A small image classifier, trained from scratch: arch convnext.
Rows from block 5 of a small image classifier, named by matrix and row number. Rows with one number belong to one neuron. Each number is 128 + 24 x the weight over its row's rms, rounded and kept within 0 to 255. All counts start at 0. Numbers have three digits each. After the name is the row's rms in percent of the matrix's.
After each neuron's rows are labels from the 100 images, of 14976, where the neuron reaches its largest size: "responds to" is what is common among them. Only what is clearly more common there than usual is listed. The data: photos of arthropod specimens (BIOSCAN-5M). In brackets: how many of the 100, against the usual share in percent.
# gate: MLP gate (model.blocks.5.mlp.gate.weight, 512x128), inputs 0-127
# fc1: MLP up (model.blocks.5.mlp.fc1.weight, 512x128), inputs 0-127
# fc2: MLP down (model.blocks.5.mlp.fc2.weight, 128x512, transposed), outputs 0-127

gate.27 105:128128090128142128123150066110128128086109128087128128153141128128128128140103119128140128128149128128146135068164129128128121118128128081128093118128128099145176089092126128079090128108067164128080128128128137095128131128128167096173159090154134128128090128128107128157128086128114128094154189128173144172140133118128142128183134128128125088145141128128128096103160128141128128128181
fc1.27 101:128118177128165103145128128076128161128128151149100128160099091128128061128128128128149087135146128172094104128101128146127128128128128128121172122190128153155165128128091106155128128140128128122119094149169128128128128128069119140128159108128128148128094114104128128108112163144097128128128065128093127128128128128095128154128138128105186128128128133128139113095158128099193137198135
fc2.27 097:128121074163129128166128128128128153145128128106128104128117120106153117128128128132107128128081128091121128111128119128128128077128107128165175128128128173128085153110092128133128128183128128109128082128179201106128128144141128091128108128120153157128081167128121133165164128080086185150128158173095128128128183128128128134163128161128128161128113128114080128114170146128116128128117
responds to: order Hemiptera (50 vs 11.3)

gate.385 083:128128207091129105095128135128128128132110100169128128153149128128152128128107128128139128093128128128115128201135111128128128080128128128128128128128128147204107128162126106128128022128128128122128128128138128128128128128128128182124170128118134128128100128085128124128128128128136104128128122162128143128128172128128101128074128089128143128128128064153101128082128128128206128128128
fc1.385 086:128128101112170141128128116128128118108119128104138171128151128128128188128154173098088128128173128128196128114128128129154125128188128128103064127128133086170128128128119152170157128050128173095120128093128097100128114122128146175151128128101128128082128152163158128107128128128128128128128128128130161128118128128102128128130128128128102070128128128063128128128128128112095128179128
fc2.385 078:128128144128128153128128128095128128146085106128128148085128112128128128128174128128103142063128159128106140128128141128128059109128128128140128159082128128126147153128128128188110180128128128095122102128128128128102128160112128150126128128128091105109128128046124128160128128108108166120148112159128128168136091128128128128128216080128128105129064128190128134128128144166128128128143
responds to: order Hemiptera (29 vs 11.3)

gate.217 107:128128128128128128128128205172128128142126128102170069128128128130128128096176128128128128128128122128145133070128128128145067128128128128131114128162128108116128146109128128099128128128150204167128128066159124149118128128128139128128141128147128128166128168105128128140128128144128128080082153137132173128128128154110069120086128128128122128163098193128128128128096084128188152109128
fc1.217 107:176128128095128152128170174128092126106128106184128128127128131101128149128159128128129128128128120128191128128091199128107136110128112138058128128156149128124060128068128141128179128128128128128070128128128128128125146128104106128075128128092128090174128140128157166128128128110128109115124180122128128128140104171103128153089128128128141128128128128151128127128121080098128128089128
fc2.217 093:128128128128064128128128172110124128184099128128186121114128128128128128128128128118128128128128128128128128109128114128101137165128157128128194128109160105128128128162128128128066154128134103128108128128047135073128128128128128160128128092128128128048128128128128128128128128128147128128128193163128140128128128128122128128128127128157128128128128225183128128114057146128128128128128
responds to: order Diptera (60 vs 30.6)

gate.240 115:078087128164129110128145128128128128128181067128126128146128128128128128081128128064194147128111128127140167128067128128128128128128128098128128140128130140116128123128128157171128128150128103146128128128088149146171128128128092172128128119112128175128147100130128170197128083070082094128130092136138128127128161177156142063128115128127128128128128128118128092128142128128128135128112
fc1.240 112:055128128128128128128122129132128152171128128128128128128128128131128128128128143128128103128128070128157128128128128153155128128150128128153128128128132128128131128128162089173128079128128128160171165094093058128093112128128157128128144073115128128128128162128128128128128151128088128128128089128128128128088128128128085128128113188083128128128222128128128128071128127070195128128128
fc2.240 094:056057165128125128128128128128128211162128187114128128176128128128128128128128131128029128128128072128128128140128096128128128128094127128128128128128098128128128128128128128128173014177128128128147128128124128098128120128107095128164128128128128128174128128148128101128128108158128078128128107128128128128159128125128128128128128112128128128128128128128128128128128153128128128164128
responds to: order Coleoptera (45 vs 16.8)

gate.204 106:128128128091108128128147160076128128128128137164128128063128110128083081117128128128162128128148128190156112160128128128087153128128139103140128055153109126090128163121128158185152128128146122128149129124128125128151128136128128137128187128176097093104119105128139178069128128128173128132118108128128120119101128128128128128128111128128148135128145031137125128163128128097128128125128
fc1.204 102:175095134108128108128128081112099104128119146128088128186117166128124128128140128128128105167128128128091139128128163185107136172110098128128122174128098123098129146132142147128136128139119107128077103148128128173128128081128128128128111156128128128165128099119218106090128109172152128128110099128157128087107128128128142128163105128154128128128128179100147128138088128141128075173117
fc2.204 109:129128128074128111128111119089128128111166128128105149126102102128128149128151105128128128128092128128112128118128071140128203128128157205128111128128104095115128128086128128128154088128128155128106128172128074128128087093077128128132128128126128128061101087128103166112116147147162140128088107128182128139128143167127146159115161151128121159096178128138128111128128108153128105126138
responds to: order Coleoptera (54 vs 16.8)

gate.167 114:142128128128128106094053128128112113112096187128128175128128128170128069128108128113128128086092113128074128130128128128154169174143128146140128084128128128092119173128128173128128128128122130111128128141162128128128128159128085086061097128161128128128128128136158089128128159128152128128128128128128128128098128128128128132128106128128189167128142128128128139128128216145105084128128
fc1.167 113:128128128128190146136128128128087149128128128126128133128128128117115128077168196074128128128090128128100128128162126120145128114128113142128128031128080114128142128084128128128161128139128128145128128069146128145128162128165128207128128128128128128148128128128128118145128128128128128098128128143153167162132128128106128128128194128154082103128084115128112128134135128128128128053161
fc2.167 120:128128132128180128107128089155122118128148128128128138128153128107128159128135128091128129186128135128128128128118128128128073102187128115128113128149180128128145079139128129117153065128120184176140114076131137128128128192176128066128136128128128116177128132128109128128149161128128127128128128116128128104128128128128128128122077128090128128048128116128128128128082137128128126053128
responds to: order Hemiptera (39 vs 11.3)

gate.285 108:114129109083128128111155128101128106086128159174128128085128128128106146060128141048128132128163128128104128189184122128089128112128100098128113128103154146162160128122128128128086069098111102128116096128123128128128103128147128197104148163128133124097156115112145128128128142098151128097158146165128128128094128113159161157131114128103128143106128128165128128090128154115128098130125
fc1.285 115:128128112131117111112128128177099128146163142204157128110128112128128128107128128112128162099128128166128087145142128112112172162158101104094120128128128128108128122128115128090084128136145172202142155128128152141092128128128128128128128120154078128128143128128185128149125147119128151128131128128110128090128146086128128114123140144128162128093128128171128123153146154163128118014128
fc2.285 123:128153128119171128114097118141148156105162128126141113102093137146117164134052150152153150128133128129128138180118112099189143134107128161128128128156114164080087128128098128090128128080128136172128164144173092179128128108163138121099122128128128128139156128128127128128060128128120120119116127108082104128128110142114166128133084120094128102145128087145111128168128129084128104128156
responds to: order Hemiptera (34 vs 11.3)

gate.271 111:128128154128128093128128129172128151133146065062161107128128128083091116128089145162128128119128081128128094143128128167135128138128128075122182105048128142128128128128128191128128128128128153128156128128172156144093128128128178144140128128128158128128164128128128128154107114128128095141133089128091155111128128128128128084080154128093092133102128099139128101128168128166128140142128
fc1.271 103:079076156107128159084128128128128115195098154128128111119128069186130131122128128128184153087128128128096128139148078128128173128128167149142128076120128128154182083128128096128128128128128128150128135113128128103128166128095128128128156128128128072129165128128128128128200128052121128141128166128108124128110128163128128162128128128128122128128128151154128098128126128128128128155121
fc2.271 106:128128128091062128143128196128128170186128172142128142152164130090121093128130128170169154128128128128154128128135128141128128128128141128137100128128128080145128098140120128128128123118128168075157128128108159128165128128128128128128128160128132158128128128128136128172191128128172120130145099159128128109069067138194108084128128149109128128128128128087128128128128095136185128128128
responds to: order Diptera (60 vs 30.6)

gate.173 104:128136132142147105074159128081125125140109090117128128128179128113170080128128128128162112058128128128129168160150113128183112102128142128128128183128121071151166128128128118128090128128128128128128128128128109128128148128163122201128119128128185117128128128108128128128128076134081081134129128146156155174128128163128197128076142128128128128136106117100139158140128128128128128128128
fc1.173 108:128159128128109128128128128128128128139145128128117134128135174128071104125157164167146110128108071132101128128128128129128128128128128128140128170115110186121128128077147196128128128128112112111154095128156128128096078128056128128128081128130128128128128093128128178083170156126152128128144128128128128098106128110078128128201075128120128169110128128144105103121128128128120128179085
fc2.173 113:128128122128132108128121128196120096166150128128165113128171128077128128111128141109106117168128128145119128128091128108128072128128156128164128128119164095170128123128128128128140095128139135128170082108090175128141128128160159128133145128128121109128147144105128128130174128128126128128128128156155116123143128128171084128118077101128128127093105128083128176126141128201128128068199
responds to: order Hemiptera (31 vs 11.3)

gate.225 109:128128121132152086128116171128089128106133164083182189109128128152113128075128174067128128072153129077146128128128160101128128128128128128128093128068141085112128128128128156092105136128105128125128152135128173128128062140128171128181128128158163128128106128128128128128166142128128128099128156126128097128076085109154117128128121110125128092136128130128128128128128123128128128176128
fc1.225 106:128090128110128128128128128128128128128090128128128128128040113128128141139127128128165128091128160128128128098128128106128128128176161128104159128128066100128119128150126156128154104196128171128128067128067128128128185156128154128101143128111175166155128128128166183109140137128155128128106089054128128128128170128128155088128128090128128128112144128128128128128128103128128113128151
fc2.225 122:108128128128128150152128128174128128173128130145152138128160135141142076111128128207128144118128119128131128119128128128176074128128068115128107123128128181120134146128150128115099128151128128162176111096203128100147128155177128128115128128128129166144153128179128088118148128083168100107128128132076128110148126198128129128125128142122120094157128144129128096121128108164128128099140
responds to: order Hemiptera (55 vs 11.3); family Aleyrodidae (28 vs 1.1)

gate.413 078:099163128128128128117128128128160154085128128128150128167128128128128128128128128128128128172093128128128128126085166136128126050128145178128068128128106112128128128163128128128128073098128128128152153178147135128082128128128128128128128171128128092050128128128128128148128151128125105081128128137163171116047128173166175128128112128128152128112128089128128128102128128128096173128125
fc1.413 084:128128128128128158128128125128128128128112128107128161128111128128128128181128128069128128107108128126171128128150135144162128128099053128137128128128128088128177128128140128092132111083128128128128128113128128128156090199144128128128128128079079128128128124126165105128094169113128128140128128179128094113128103108102168128095153094128151128128128128082061118130135077177124128188084
fc2.413 078:128128128178174125128145084078140141128162081131128116128128128155128128099128113128091128128191128128128144128131128128119166191121128128128128128128123128073128122123128128124087128111175128128101090160168128128094128128128137116166129067151128128149131115128128128165109128152093168128127128110139098128118128110128093128128128128128159128128199093128128191171177079117128087128128
responds to: order Coleoptera (68 vs 16.8)

gate.188 108:107128128095097104088157128096143128162169128139176100128134081111128128082128096128120198197128128089152128128160148128119128128171128163110128115128080128128128128169089160128128128128091136128128128128126128128128115197119128164154118157120128102128128150090125138110128128128128163128152128089128106110128169128121128061157154147112128084139128128106176128099128139108142147128129
fc1.188 105:128128128153160121139128128128122109128156128128128133122128121128155151099119122128128148140164092120147141173104156087149128128117071127196128181123136174068118128128128083128113159179128128128128149091118134191201091150130128155117079128079128128128151168128128132128128144080129094128089094117128133128128121087128128128128130151082098128162128128096128128128128096142128128154128
fc2.188 123:101119170128154128182124097128128157128135104128088128128128097147141128159128128128144128128165145128128155128126128128128128128118169147143156128119112085117113095134123113168128082199163128119128128128153128130128100116193055128140128086128177112173117128163115166128128088098087138118158131107127105128128130114128128096138128136128174128128128090099157138162138116112128072128180
responds to: order Coleoptera (39 vs 16.8)

gate.258 103:110086128149128128138128128140126128141128128176128139097111128139128096128128085128141141095137128128097128130072147128128128143140128128128128128164131167098128152139128128208128128172128128128130107128128128140111210128128128085104128138156061128128175180128128178110126102128128149151103078073090128096128078159128155124128128128128128124128150128162147128128143163128066128111128
fc1.258 101:128128098128128089085128128128128152137098140128128128128069128128125128097128128204128128128117171123128156066128128081112145166119128135153079134128128128128128069128098128128096169172128151128079128107141167128153128128119128130155087119177118128128132152128128148128128128171105171128128095109128109155157128128128183156168128128128123128128128128128128198107154119128128128133185
fc2.258 099:128118174113076165128128128128088126128088099119128152167128128128155115128163098128137128110176128128141096128157172128110131128117128084128128182080099128128160089128137082179128167072128128126128113128156128087160131154090163128128128128100128128139128128128128128128128063128091128128159151102190128128136128069102128107128161128128081128168128128128148128148128128128150128121116
responds to: order Coleoptera (58 vs 16.8)

gate.392 104:104128128128128101090175155128093128102168080046172118136128128094100117115117128128128093168085128128128083128128128140140128128164128114128120094120128133114128128116128171166128128128159133160128139151061085110128128128123121137138120128150080152171128128075128128128128128128128128121189153101128101175128128128110128128128128126128128143144172107128196128128173128128132172128128
fc1.392 104:128076154161168120139128102128076146138115093162128090102155142128128128128179204128123128128111128128179168140128123128132109097122056091135092137128146128099128173128128107128045166128128172142128144128116128123148112152084119128128126091128128128158083116128094128128115128162107128091128143167128128128105128154138124128115120128128128128128128096128163099128144103114101120153107
fc2.392 099:128063179151086128128107128095140153128172168095128128163147107139111089120158128128128156086128089128126128122156128128075128128141187128128128128093123110128128128128128081128166089140128163128142139116128128084156128168092128128128111094128128128128096177131159128128128128157062124126128121128128128128112163068128128128087128151167163168120128128123166128142128112128154128128085
responds to: order Coleoptera (36 vs 16.8)

gate.508 091:171128128128128143143095128070156128128128158139111128140128128094128128140088128064128160164165106128128128171128109175120128087128128195070157128145118057128096169128140111128172070128128089128128128092149107145128186128128072148128128141128083128128128128128149128105128123128128128128128128128128128128128102183128128128130128102128149156157111128128128128128128128144128070128139
fc1.508 102:120128128128128085128162115108107128128168128173113166174128173128128093094161095205128128128082140128128128107099128128097128128144095092122164128175100128114067165131128128187154128163166094128158087166128130118157145128128127135123128143128128128125128128128128171128101128147170106128082074104134128128117108128128130128136129128128134141128128060123104128172128128128128107128128
fc2.508 094:070128126112128147152128128159150128128128128169128123128128128163087128128128128136128128128128128105108128164128130096186167140128128149136092128189128104122089090128128129077138087140080128128128171128153097128127181127128128128101128128128128128114123128116128104128082177114152074095100104124128128133097143146138128128125128128150128128095146101127128053076143128128171054128128
responds to: order Hemiptera (31 vs 11.3)