config.yaml
train_examples: 195000
image_size: 64
translate: 0.12
norm: "layernorm"
init: "kaiming_normal"
steps: 10400
weight_decay: 0.4
Rows from block 8 of a small image classifier, named by matrix and row number. Rows with one number belong to one neuron. Each number is 128 + 32 x the weight over its row's rms, rounded and kept within 0 to 255. All counts start at 0. Numbers have three digits each.
After each neuron's rows are labels from the 100 images, of 14976, where the neuron reaches its largest size: "responds to" is what is common among them. Only what is clearly more common there than usual is listed. The data: photos of arthropod specimens (BIOSCAN-5M). In brackets: how many of the 100, against the usual share in percent.
# gate: MLP gate (model.blocks.8.mlp.gate.weight, 512x128), inputs 86-127
# fc1: MLP up (model.blocks.8.mlp.fc1.weight, 512x128), inputs 86-127
# fc2: MLP down (model.blocks.8.mlp.fc2.weight, 128x512, transposed), outputs 86-127

gate.117:128106152128128163128128139128175128169075152128104128128128021112111106128084128156052128128185128130082121139128043128188179
fc1.117:128128128128196141159128128128176128134128128056108114118147128174096099167126060108110128128128128128128083148175128128149229
fc2.117:050128164152130128128079128128127128105128085108128170128128154128114128128149182128097057128104095128128128130128048184128136
responds to: order Hemiptera (34 vs 11.3)

gate.416:121128128177136130128125128086150128128123128128091128128156114111159188128223128085091087128148149120093080128203108061102101
fc1.416:139110143128068074157128083128225128180214128091102153128153128164101128128128128062169148157092051128162125185128180128128143
fc2.416:142184112172152091128129128128121155143128108124135128074096128064088103122084128128118128128128181128185128128128147140133148
responds to: order Lepidoptera (36 vs 7.3)

gate.458:115069128118128128128128129173160186090178166128128128071128128078162086174128128070132128197144092128128139128128128128128181
fc1.458:175128128000147204102128092128128128103092128128128128128128128128128128000209124128105128113128128128087128087128128128128128
fc2.458:030128134128115249128131128128128152128128128119128128213093128128128128128128149128128128169137128128164128128128128128127128
responds to: order Hemiptera (29 vs 11.3)

gate.59:128128168190184128118172128079087159093128128128108128128157128036164128144080135128102128128128128187128128172128128144117128
fc1.59:149128128128187128128084084128064128050128128120128113128090128112128128128138128128128128128208149146095102073167164116079102
fc2.59:128128128128128128128128204088128099128113211128115151128128128139128163194118124128128158128128128128128144128070128128070134
responds to: class Arachnida (26 vs 4)

gate.234:128178104150180152128161120128128131126128092128128063128148128128082173082128128180128128146111128124128128079128049128061128
fc1.234:128154093218188068128128128128167128128128086128128133128128075186154128128128128107128128128057170128104128097170123089128137
fc2.234:128116041079095128226128128128099087082142128128114128128128168186128128157148063128103150132081080118128168128128128128128068
responds to: order Hemiptera (43 vs 11.3)

gate.428:128106182050073128128128111153052119128021128128192128128128126122128128128128128128098157128128128097128138128068083096132183
fc1.428:128052128128069070103128128110128128132128128030112137128131128128128128086085128128132133222167128103128097220165128200093102
fc2.428:080179128128102162119128128128084084128027115128033128155128128128128210128210095128099128090204128075128113120133128128097128
responds to: class Arachnida (29 vs 4); order Trombidiformes (25 vs 1.4)

gate.114:128128128128195161164128128145128162128190128128128128066128099128093128128083099136195128181099168080128128128128162156128146
fc1.114:128029101128128148128128128128128150128156128083128201128100122128169128118128128128128128090164132220089128128128128157128128
fc2.114:226159128107087128145128128128085086190161146128161128128176150146155128144092115086128147128044049128102128112128128128144167
responds to: order Hemiptera (83 vs 11.3)

gate.178:165128128071128157231110128125128128124190122128128128190160128128093188210161128128128174128085128128128128115061145128128239
fc1.178:128128173117128128128128077128097128128128174128128128128128128128153083128060128128128134128128118128128083177226067114181180
fc2.178:128128128057128161134100128128193128071162025124180164128035128128128128128128128138163128128128128057128128102128128128204128
responds to: order Lepidoptera (26 vs 7.3)

gate.131:143128128097131239140128170128128130128128128128128109045128128128062128128128085128128110128128140128124120128128197128128188
fc1.131:128153128128128128105128128012107186209128152128142128128128128062128071065128116120124116068128128128128128128128128083128157
fc2.131:179179128128128128128128128041128142128128128128128128128128225128128109128128128128128112131128128128128128044128128055128255
responds to: order Hemiptera (28 vs 11.3)

gate.457:221093144128128161134054161128128128085128169128133113128128089128128128128128072128104048128105128192128199139128133139134128
fc1.457:133128136128124128074128035177107112081107144157166128131128128178128128152128126074137091128118150128128135100128203128128128
fc2.457:089123128118128128128128191103120190192128128122128128128087136157191132128080129128070187174118128173128171128203183118211128
responds to: order Lepidoptera (25 vs 7.3)

gate.383:128128128128180067069094086128129198104111128128128128164159103195128128085117110128128163128128128128128156128128128079172128
fc1.383:099128128128178112128086168128157206156255156128046128128128124134078065228128128128128128219155139204050151096128128128157159
fc2.383:043142061128128086128128128128112111170128128128173163128128128131128119161091092097117065121128128128128137146128069196145128
responds to: order Hemiptera (60 vs 11.3); family Aleyrodidae (41 vs 1.1)

gate.495:178075141051128167171128128106128154128189078128127106128150046128128091146128129128128098051128129129128130122173128180128221
fc1.495:103143148194128169055128128151208128128089080128128115138105091128080128095047112143093089161124111207176168189128109128164128
fc2.495:128128107160061143125091128109143105128128112128120060128095208081106116111135128148155121128178091128170128070096093128072152
responds to: order Lepidoptera (33 vs 7.3); order Hemiptera (32 vs 11.3)

gate.55:128128128157128172128157128128128083128128128128089128128124128065128128131123128097128128052128128166128128064090128128128128
fc1.55:110145125128200128034105190212125128088128105128187128128137073128103128036128128128128128129128110128128128128128128128171128
fc2.55:128072128128128128128128116128128128113158128118128192128128128117027128129056157140128128128128128128092128054068128128128113
responds to: order Lepidoptera (25 vs 7.3)

gate.90:228128128128128071128057128132174145126213128089128128156128128128128128090128128128128094128038110128191168184094141174157128
fc1.90:128128196090103128128128128128128138128157149096127128158160195115128128104155114128128128128128128112150128190128128128128132
fc2.90:136128113067173035127128128128128172158128128184201128215128127149128140128165128071105128128212103128128152128128165128177227
responds to: order Lepidoptera (33 vs 7.3)

gate.389:109128160128061128128128184179128128128128101143128128055128128097128128128128128180128092128147080128128096128128084104049128
fc1.389:128128128180128094171128128128064147128122121128161128128129120137166118173128128128134128066128128177173128137128165128188128
fc2.389:138098142128128128128128165128157128160128128152128070128128128128128128177128128128171128028101128128128167128135128128128203
responds to: order Coleoptera (71 vs 16.8)

gate.128:094128128128128170128176128128153148155128101078128177128128066128168128128066121097128147064128128128128128163137113128193169
fc1.128:128173045219128128128128128128128128169128128171121100128151124085128128128109128128128128077128074218182128128128128128112043
fc2.128:128128128128128098144128139177074128128128155128128081128128112128128128128155099148128128128128128165128098128128196077189154
responds to: order Diptera (60 vs 30.6)

gate.378:152128045209128128117128030091151084128128168128192085128128128128128144128128078128128174118128128128128128128128128159128128
fc1.378:162118111128128128097128128103190208128128128137128071128075128102152154181087128146128107128128180154171193169128128128155114
fc2.378:128060225128144128054128128099128075128128128128082047075128128053128128128128128128128110128128128128128075128128100128128128
responds to: order Hemiptera (31 vs 11.3)

gate.214:122187128061178054128128166083128111128076128128159223181184128128078156128129128128128124100093128137173111165128059162128153
fc1.214:122128179128128149104072160111049128152077128128084142128128128206128107143098201159128166128102144128102093109133105160128128
fc2.214:058128128171105094052128144043128128128109128092128101153083075099206072088028162128128090075205172135168128128156128120173184
responds to: order Lepidoptera (35 vs 7.3)

gate.242:128097128128127128116128204220148128128128128143128128128110128147055177208128128128128128163207128128128114116128128167128110
fc1.242:092128128156128128074128139102188128128128120128084245128128128175128164128128165100109128128128101128148128158128150175117153
fc2.242:128175128128128138128128128128080089152128118064103136142128128164128175202128068128128195128128128128128095196128117128121128
responds to: order Hemiptera (36 vs 11.3)

gate.127:128162128128205101128163121141149128077145123139144157176128075128131102128128104125128128128128174128128101170128128046196181
fc1.127:128128128128128128150128155106117128175141123104128186154190172128128163115128042128111090095109069128128128150128066128128128
fc2.127:134116128128193128170128129128175128182128128135209128128100147112116200085128128128127141128128128174098128128159155182159098
responds to: order Hemiptera (30 vs 11.3)

gate.499:128078128129128128191093118128128107128085128016059128128128095128128128128030050171128128128128064128096118128128086128083128
fc1.499:164139029128138227128128095128128085175128128128084128128205128115119128128154128128137095102128128151125128095199198128128056
fc2.499:128128128093112128128125116176128131112128128117128091128086128170128074128092128087128093132122045128097128181154145191128122
responds to: order Lepidoptera (48 vs 7.3)

gate.100:116128128128128128157128085127128109086082101162164100128157174104128166078144151128128106093128128128128128128128128168128063
fc1.100:077116088173128077128070074128148102155128128048106123140128154154197128154082125128111128172103122128128128128087128128057104
fc2.100:123128117124128138192128100084127151141204128128089128128152128163124128193062125134099165137203143128138161128065142113128128
responds to: order Coleoptera (41 vs 16.8)

gate.129:128128165057128098079139082153128225073128128168163106204176128128106128060115121128042169079128129109128128201128128105169149
fc1.129:205145128128179147158181128102128128128128128104062178159128196076128128193128073085077093159173128159128173155128039128128173
fc2.129:128128128128186128113128132142128128128128128171128128128172212107076208082128091128128041085128089128093128098053078181128094
responds to: order Hymenoptera (47 vs 20.5)

gate.224:128113128128168128178128091148128128093188082128044128128128128110096128168128128186121132128119128147099158128128128170128128
fc1.224:128128128128079128139065166128128128128128128070128026128120128180176138068050175128128128128128081082128119128232089110128128
fc2.224:160099128128128128128168069116128128128195114128172205128196112128088128090086123128092128113042090128128128128128128182156128
responds to: class Arachnida (35 vs 4)

gate.147:123081120128128121128128114102128128123087128166128174149186128138128128087072128128095095128186184173128128143155128128048075
fc1.147:112140128128128104128128128128128128128128119091166128177096144191128128081123173128082188103103108128118140111193128138128090
fc2.147:053076128089142128128128146128142128079128128128171117126161149128128062128128169128128100128197128128172128128128128128148078
responds to: order Diptera (62 vs 30.6); family Milichiidae (25 vs 1.4)

gate.5:143136128176160127132128128104068111128154128168188090085096128077135128128150128055128128132156069128072128066128128128158128
fc1.5:128128128126128128166128024150148081128202128128128128140071128128105128157099151108128139102085108128105103128155128128155128
fc2.5:128128160106128128080149079128128128158128128144180128145114076103161128088128128128052156123128200157061197128156190088128235
responds to: order Lepidoptera (26 vs 7.3)

gate.353:149128156188128128202128128128128103239128126128079057162195132212078128173128128128200162128128128160128140099159128145128128
fc1.353:128203116090098128128188060154170122128099104137128065175128128196086084081087158128178130186128128128115173162143128128198128
fc2.353:128128128079167128128117128108102128194070128087065075179083116155165216160124128124128036169095125128129168066128062169126128
responds to: order Hemiptera (31 vs 11.3)

gate.93:128128128128101128146128058071128128198128128128072128220128083128128108128113128128117128128182011128128060128189128128121157
fc1.93:063128126128211053128128128164188128146185138128128128128136128128182115128128144128157128104082073217128128128075128128128128
fc2.93:203092128128176069128156128128130072128128187128128128002144101128116170128128051128128153128128128154128128128128154128128128
responds to: order Lepidoptera (29 vs 7.3)

gate.167:067128144128128128128128060128166048128128073128128128194128128128112128161128161128128128128140050154128105128128124112128128
fc1.167:185184108128128128114133128100128128072128128116073128088108111196128093128076128195156128128165128128106128049128128128128122
fc2.167:037206086128110089128147128128066128185075135128173064174226128147128128128136176128128073087128076128128128128128131128210242
responds to: order Hymenoptera (50 vs 20.5)

gate.228:165056128089072170105059151147101078128070128128128128128128128128110128128175128128128128128069196128145128128128199160128091
fc1.228:126066200128128128128128089128128128128128158076128151128125128128146185106075160128161182209128077128098063168128145101090091
fc2.228:127199128085128149128128083128128128128149128128075164187128149156075128128158128096128167128128108128141071128119175152127162
responds to: order Hemiptera (28 vs 11.3)

gate.180:128085157122128128239168128128128148170187068093054128129146108128120101128127081128154077128077128106196128128128096098128168
fc1.180:128128112128164169128128128101058173114128128128162128120128128128128183106128125128128128079151128109128064031154208128124151
fc2.180:128116185128163128069128127128128128128128150197128116123153128126148116128128108128128128126128105128128128128141128117128128
responds to: order Lepidoptera (25 vs 7.3)

gate.240:128128173119128140128090198128080180128128128128173109105195077127128098123111128156060081152128128160088182128128128141142178
fc1.240:092166128128118077128124055161128128157128128128137128128184103151077128128177128119128169158157128073128128128172165150170099
fc2.240:052172087141128128130096161128164139112128071128128120151128128186152163158128128128125128128066089127128220180128072215197099
responds to: order Hemiptera (29 vs 11.3)

gate.95:128161147128195087128200128166142117088128193159128128128222111128086167128128129178128146128128128128128128085087189128095128
fc1.95:128173141128087128213128128112128018128064128128217128128128097128128128128193090140128191096128128067181170128104128154128128
fc2.95:128128121128152119128188128128151179189202009192170175139128128128107090089180128128122128128093128161142211132128128128128128
responds to: order: Hemiptera (38 vs 11.3); class Arachnida (32 vs 4); family Aleyrodidae (30 vs 1.1); order Trombidiformes (29 vs 1.4)

gate.373:128128128137128074128104185128128195128128128128128071164128127128128139128096128218143128128099128133127126128128088010189128
fc1.373:184147082128128128090128128068159128110128128222128128128217095157132122128128128135185128128128128165127128081085128144128063
fc2.373:056128127162128181128086128111128122075128128146097154165079128183128128128128128111128161147176128065128033143118170126128128
responds to: order Hemiptera (41 vs 11.3); family Aleyrodidae (26 vs 1.1)

gate.407:128123128128214118128128128128128166128140128149069161113128128155128212056128128166082128128128181128128128128128184128154198
fc1.407:120191128036111206173128128128120015128069123143128093118128125115128151128182128128050071128165128099128085128197128128128128
fc2.407:128119128201187045128128128144128128128128128128214128182128128081128058050128128086128128123128187153128088067069128071128128
responds to: class Arachnida (40 vs 4); order Trombidiformes (33 vs 1.4)

gate.48:128153128128150128054164137128162189128128121128128128151128128128092125075128128147128128128128128128137128145053128128080128
fc1.48:115159128086151140128128156111128238128136093128084128144128057128128100128164128128128169128079089128127155075096120098128207
fc2.48:128128056128043145206178086128079070081141174128098120128148169115128102128106128141119163113128157083128115128128128128144128
responds to: order Hemiptera (42 vs 11.3)

gate.363:097128128175128142136254068061154166136113128183155102171128175128128128128128128067126128028093168218128134128128119128116128
fc1.363:128100142128128128156114128128128141106128128128128187094118075103068174128128128128072128128205128128166128128128141111093128
fc2.363:150068128126157128119128144128171077128091128150123128115185128128093128128085136128046140128103187128056128078128026128128128
responds to: class Collembola (41 vs 1.9)

gate.465:058123128194176078128204079128128128094149128172104128128174128128128128214121128128139120089159140128130176128128128202128128
fc1.465:164142209128128128128106128141128164128110128128103095128136128209186128167128128128115128124128169128133128071079153128148140
fc2.465:074119074128121124128113128128128174128128128128148082128100099128128128128040128128168128128128074193128128154169128197128128
responds to: class Arachnida (37 vs 4)

gate.488:128103133036165177112128128119153128066095116165128104128165110129095128128128128203088128128077128113145199128128091085144170
fc1.488:128055128102131099196053180140128103153128128116066128128043128128128128109128108155128148188128153128143115136178096194193090
fc2.488:081128203093128128086120080174099189116079128125128128107128097128185120161146128101093095124115183130128138143128079128128107
responds to: order Diptera (65 vs 30.6)

gate.24:128136128089098050128128128128182128152128128128186087128128128151147163128128172128163219128086128110168128128170128176089128
fc1.24:173092128105176128153128128128128063093135128128090128128128128087128186128102128169128128164128128128068082088146128128128128
fc2.24:172128128181128199103151065128088128128118128069128128128177128070076128162128128150083072134128135128092122148134168128141128
responds to: class Arachnida (30 vs 4)

gate.8:128191128128128208066174128138227173134129128128128128128128128128072097128128128147199128128128128173114128128128128101128128
fc1.8:128099146128085128122072099139128108170028128128128128183089109201128128128128164143137173201134174128123128152128128148128128
fc2.8:128128128048189113103128128131128192199128128165175128151169128183128128147098128068095128171128055205128128132156118187172104
responds to: order Hemiptera (31 vs 11.3)

gate.437:128144181189128162128175128120152128145128037176192153203171066128128115127128128089137173074128128128140128105136128128166128
fc1.437:128128067128128128128128172128146085128128131164125176128136103096067128128128108114128128185201101076128194082080055116078128
fc2.437:152128080128163111154178152151064060128128128128169155152193187128117180134128091128091128119083128103065128092128056191128128
responds to: class Collembola (54 vs 1.9); order Entomobryomorpha (33 vs 1.4); family Entomobryidae (26 vs 1.2)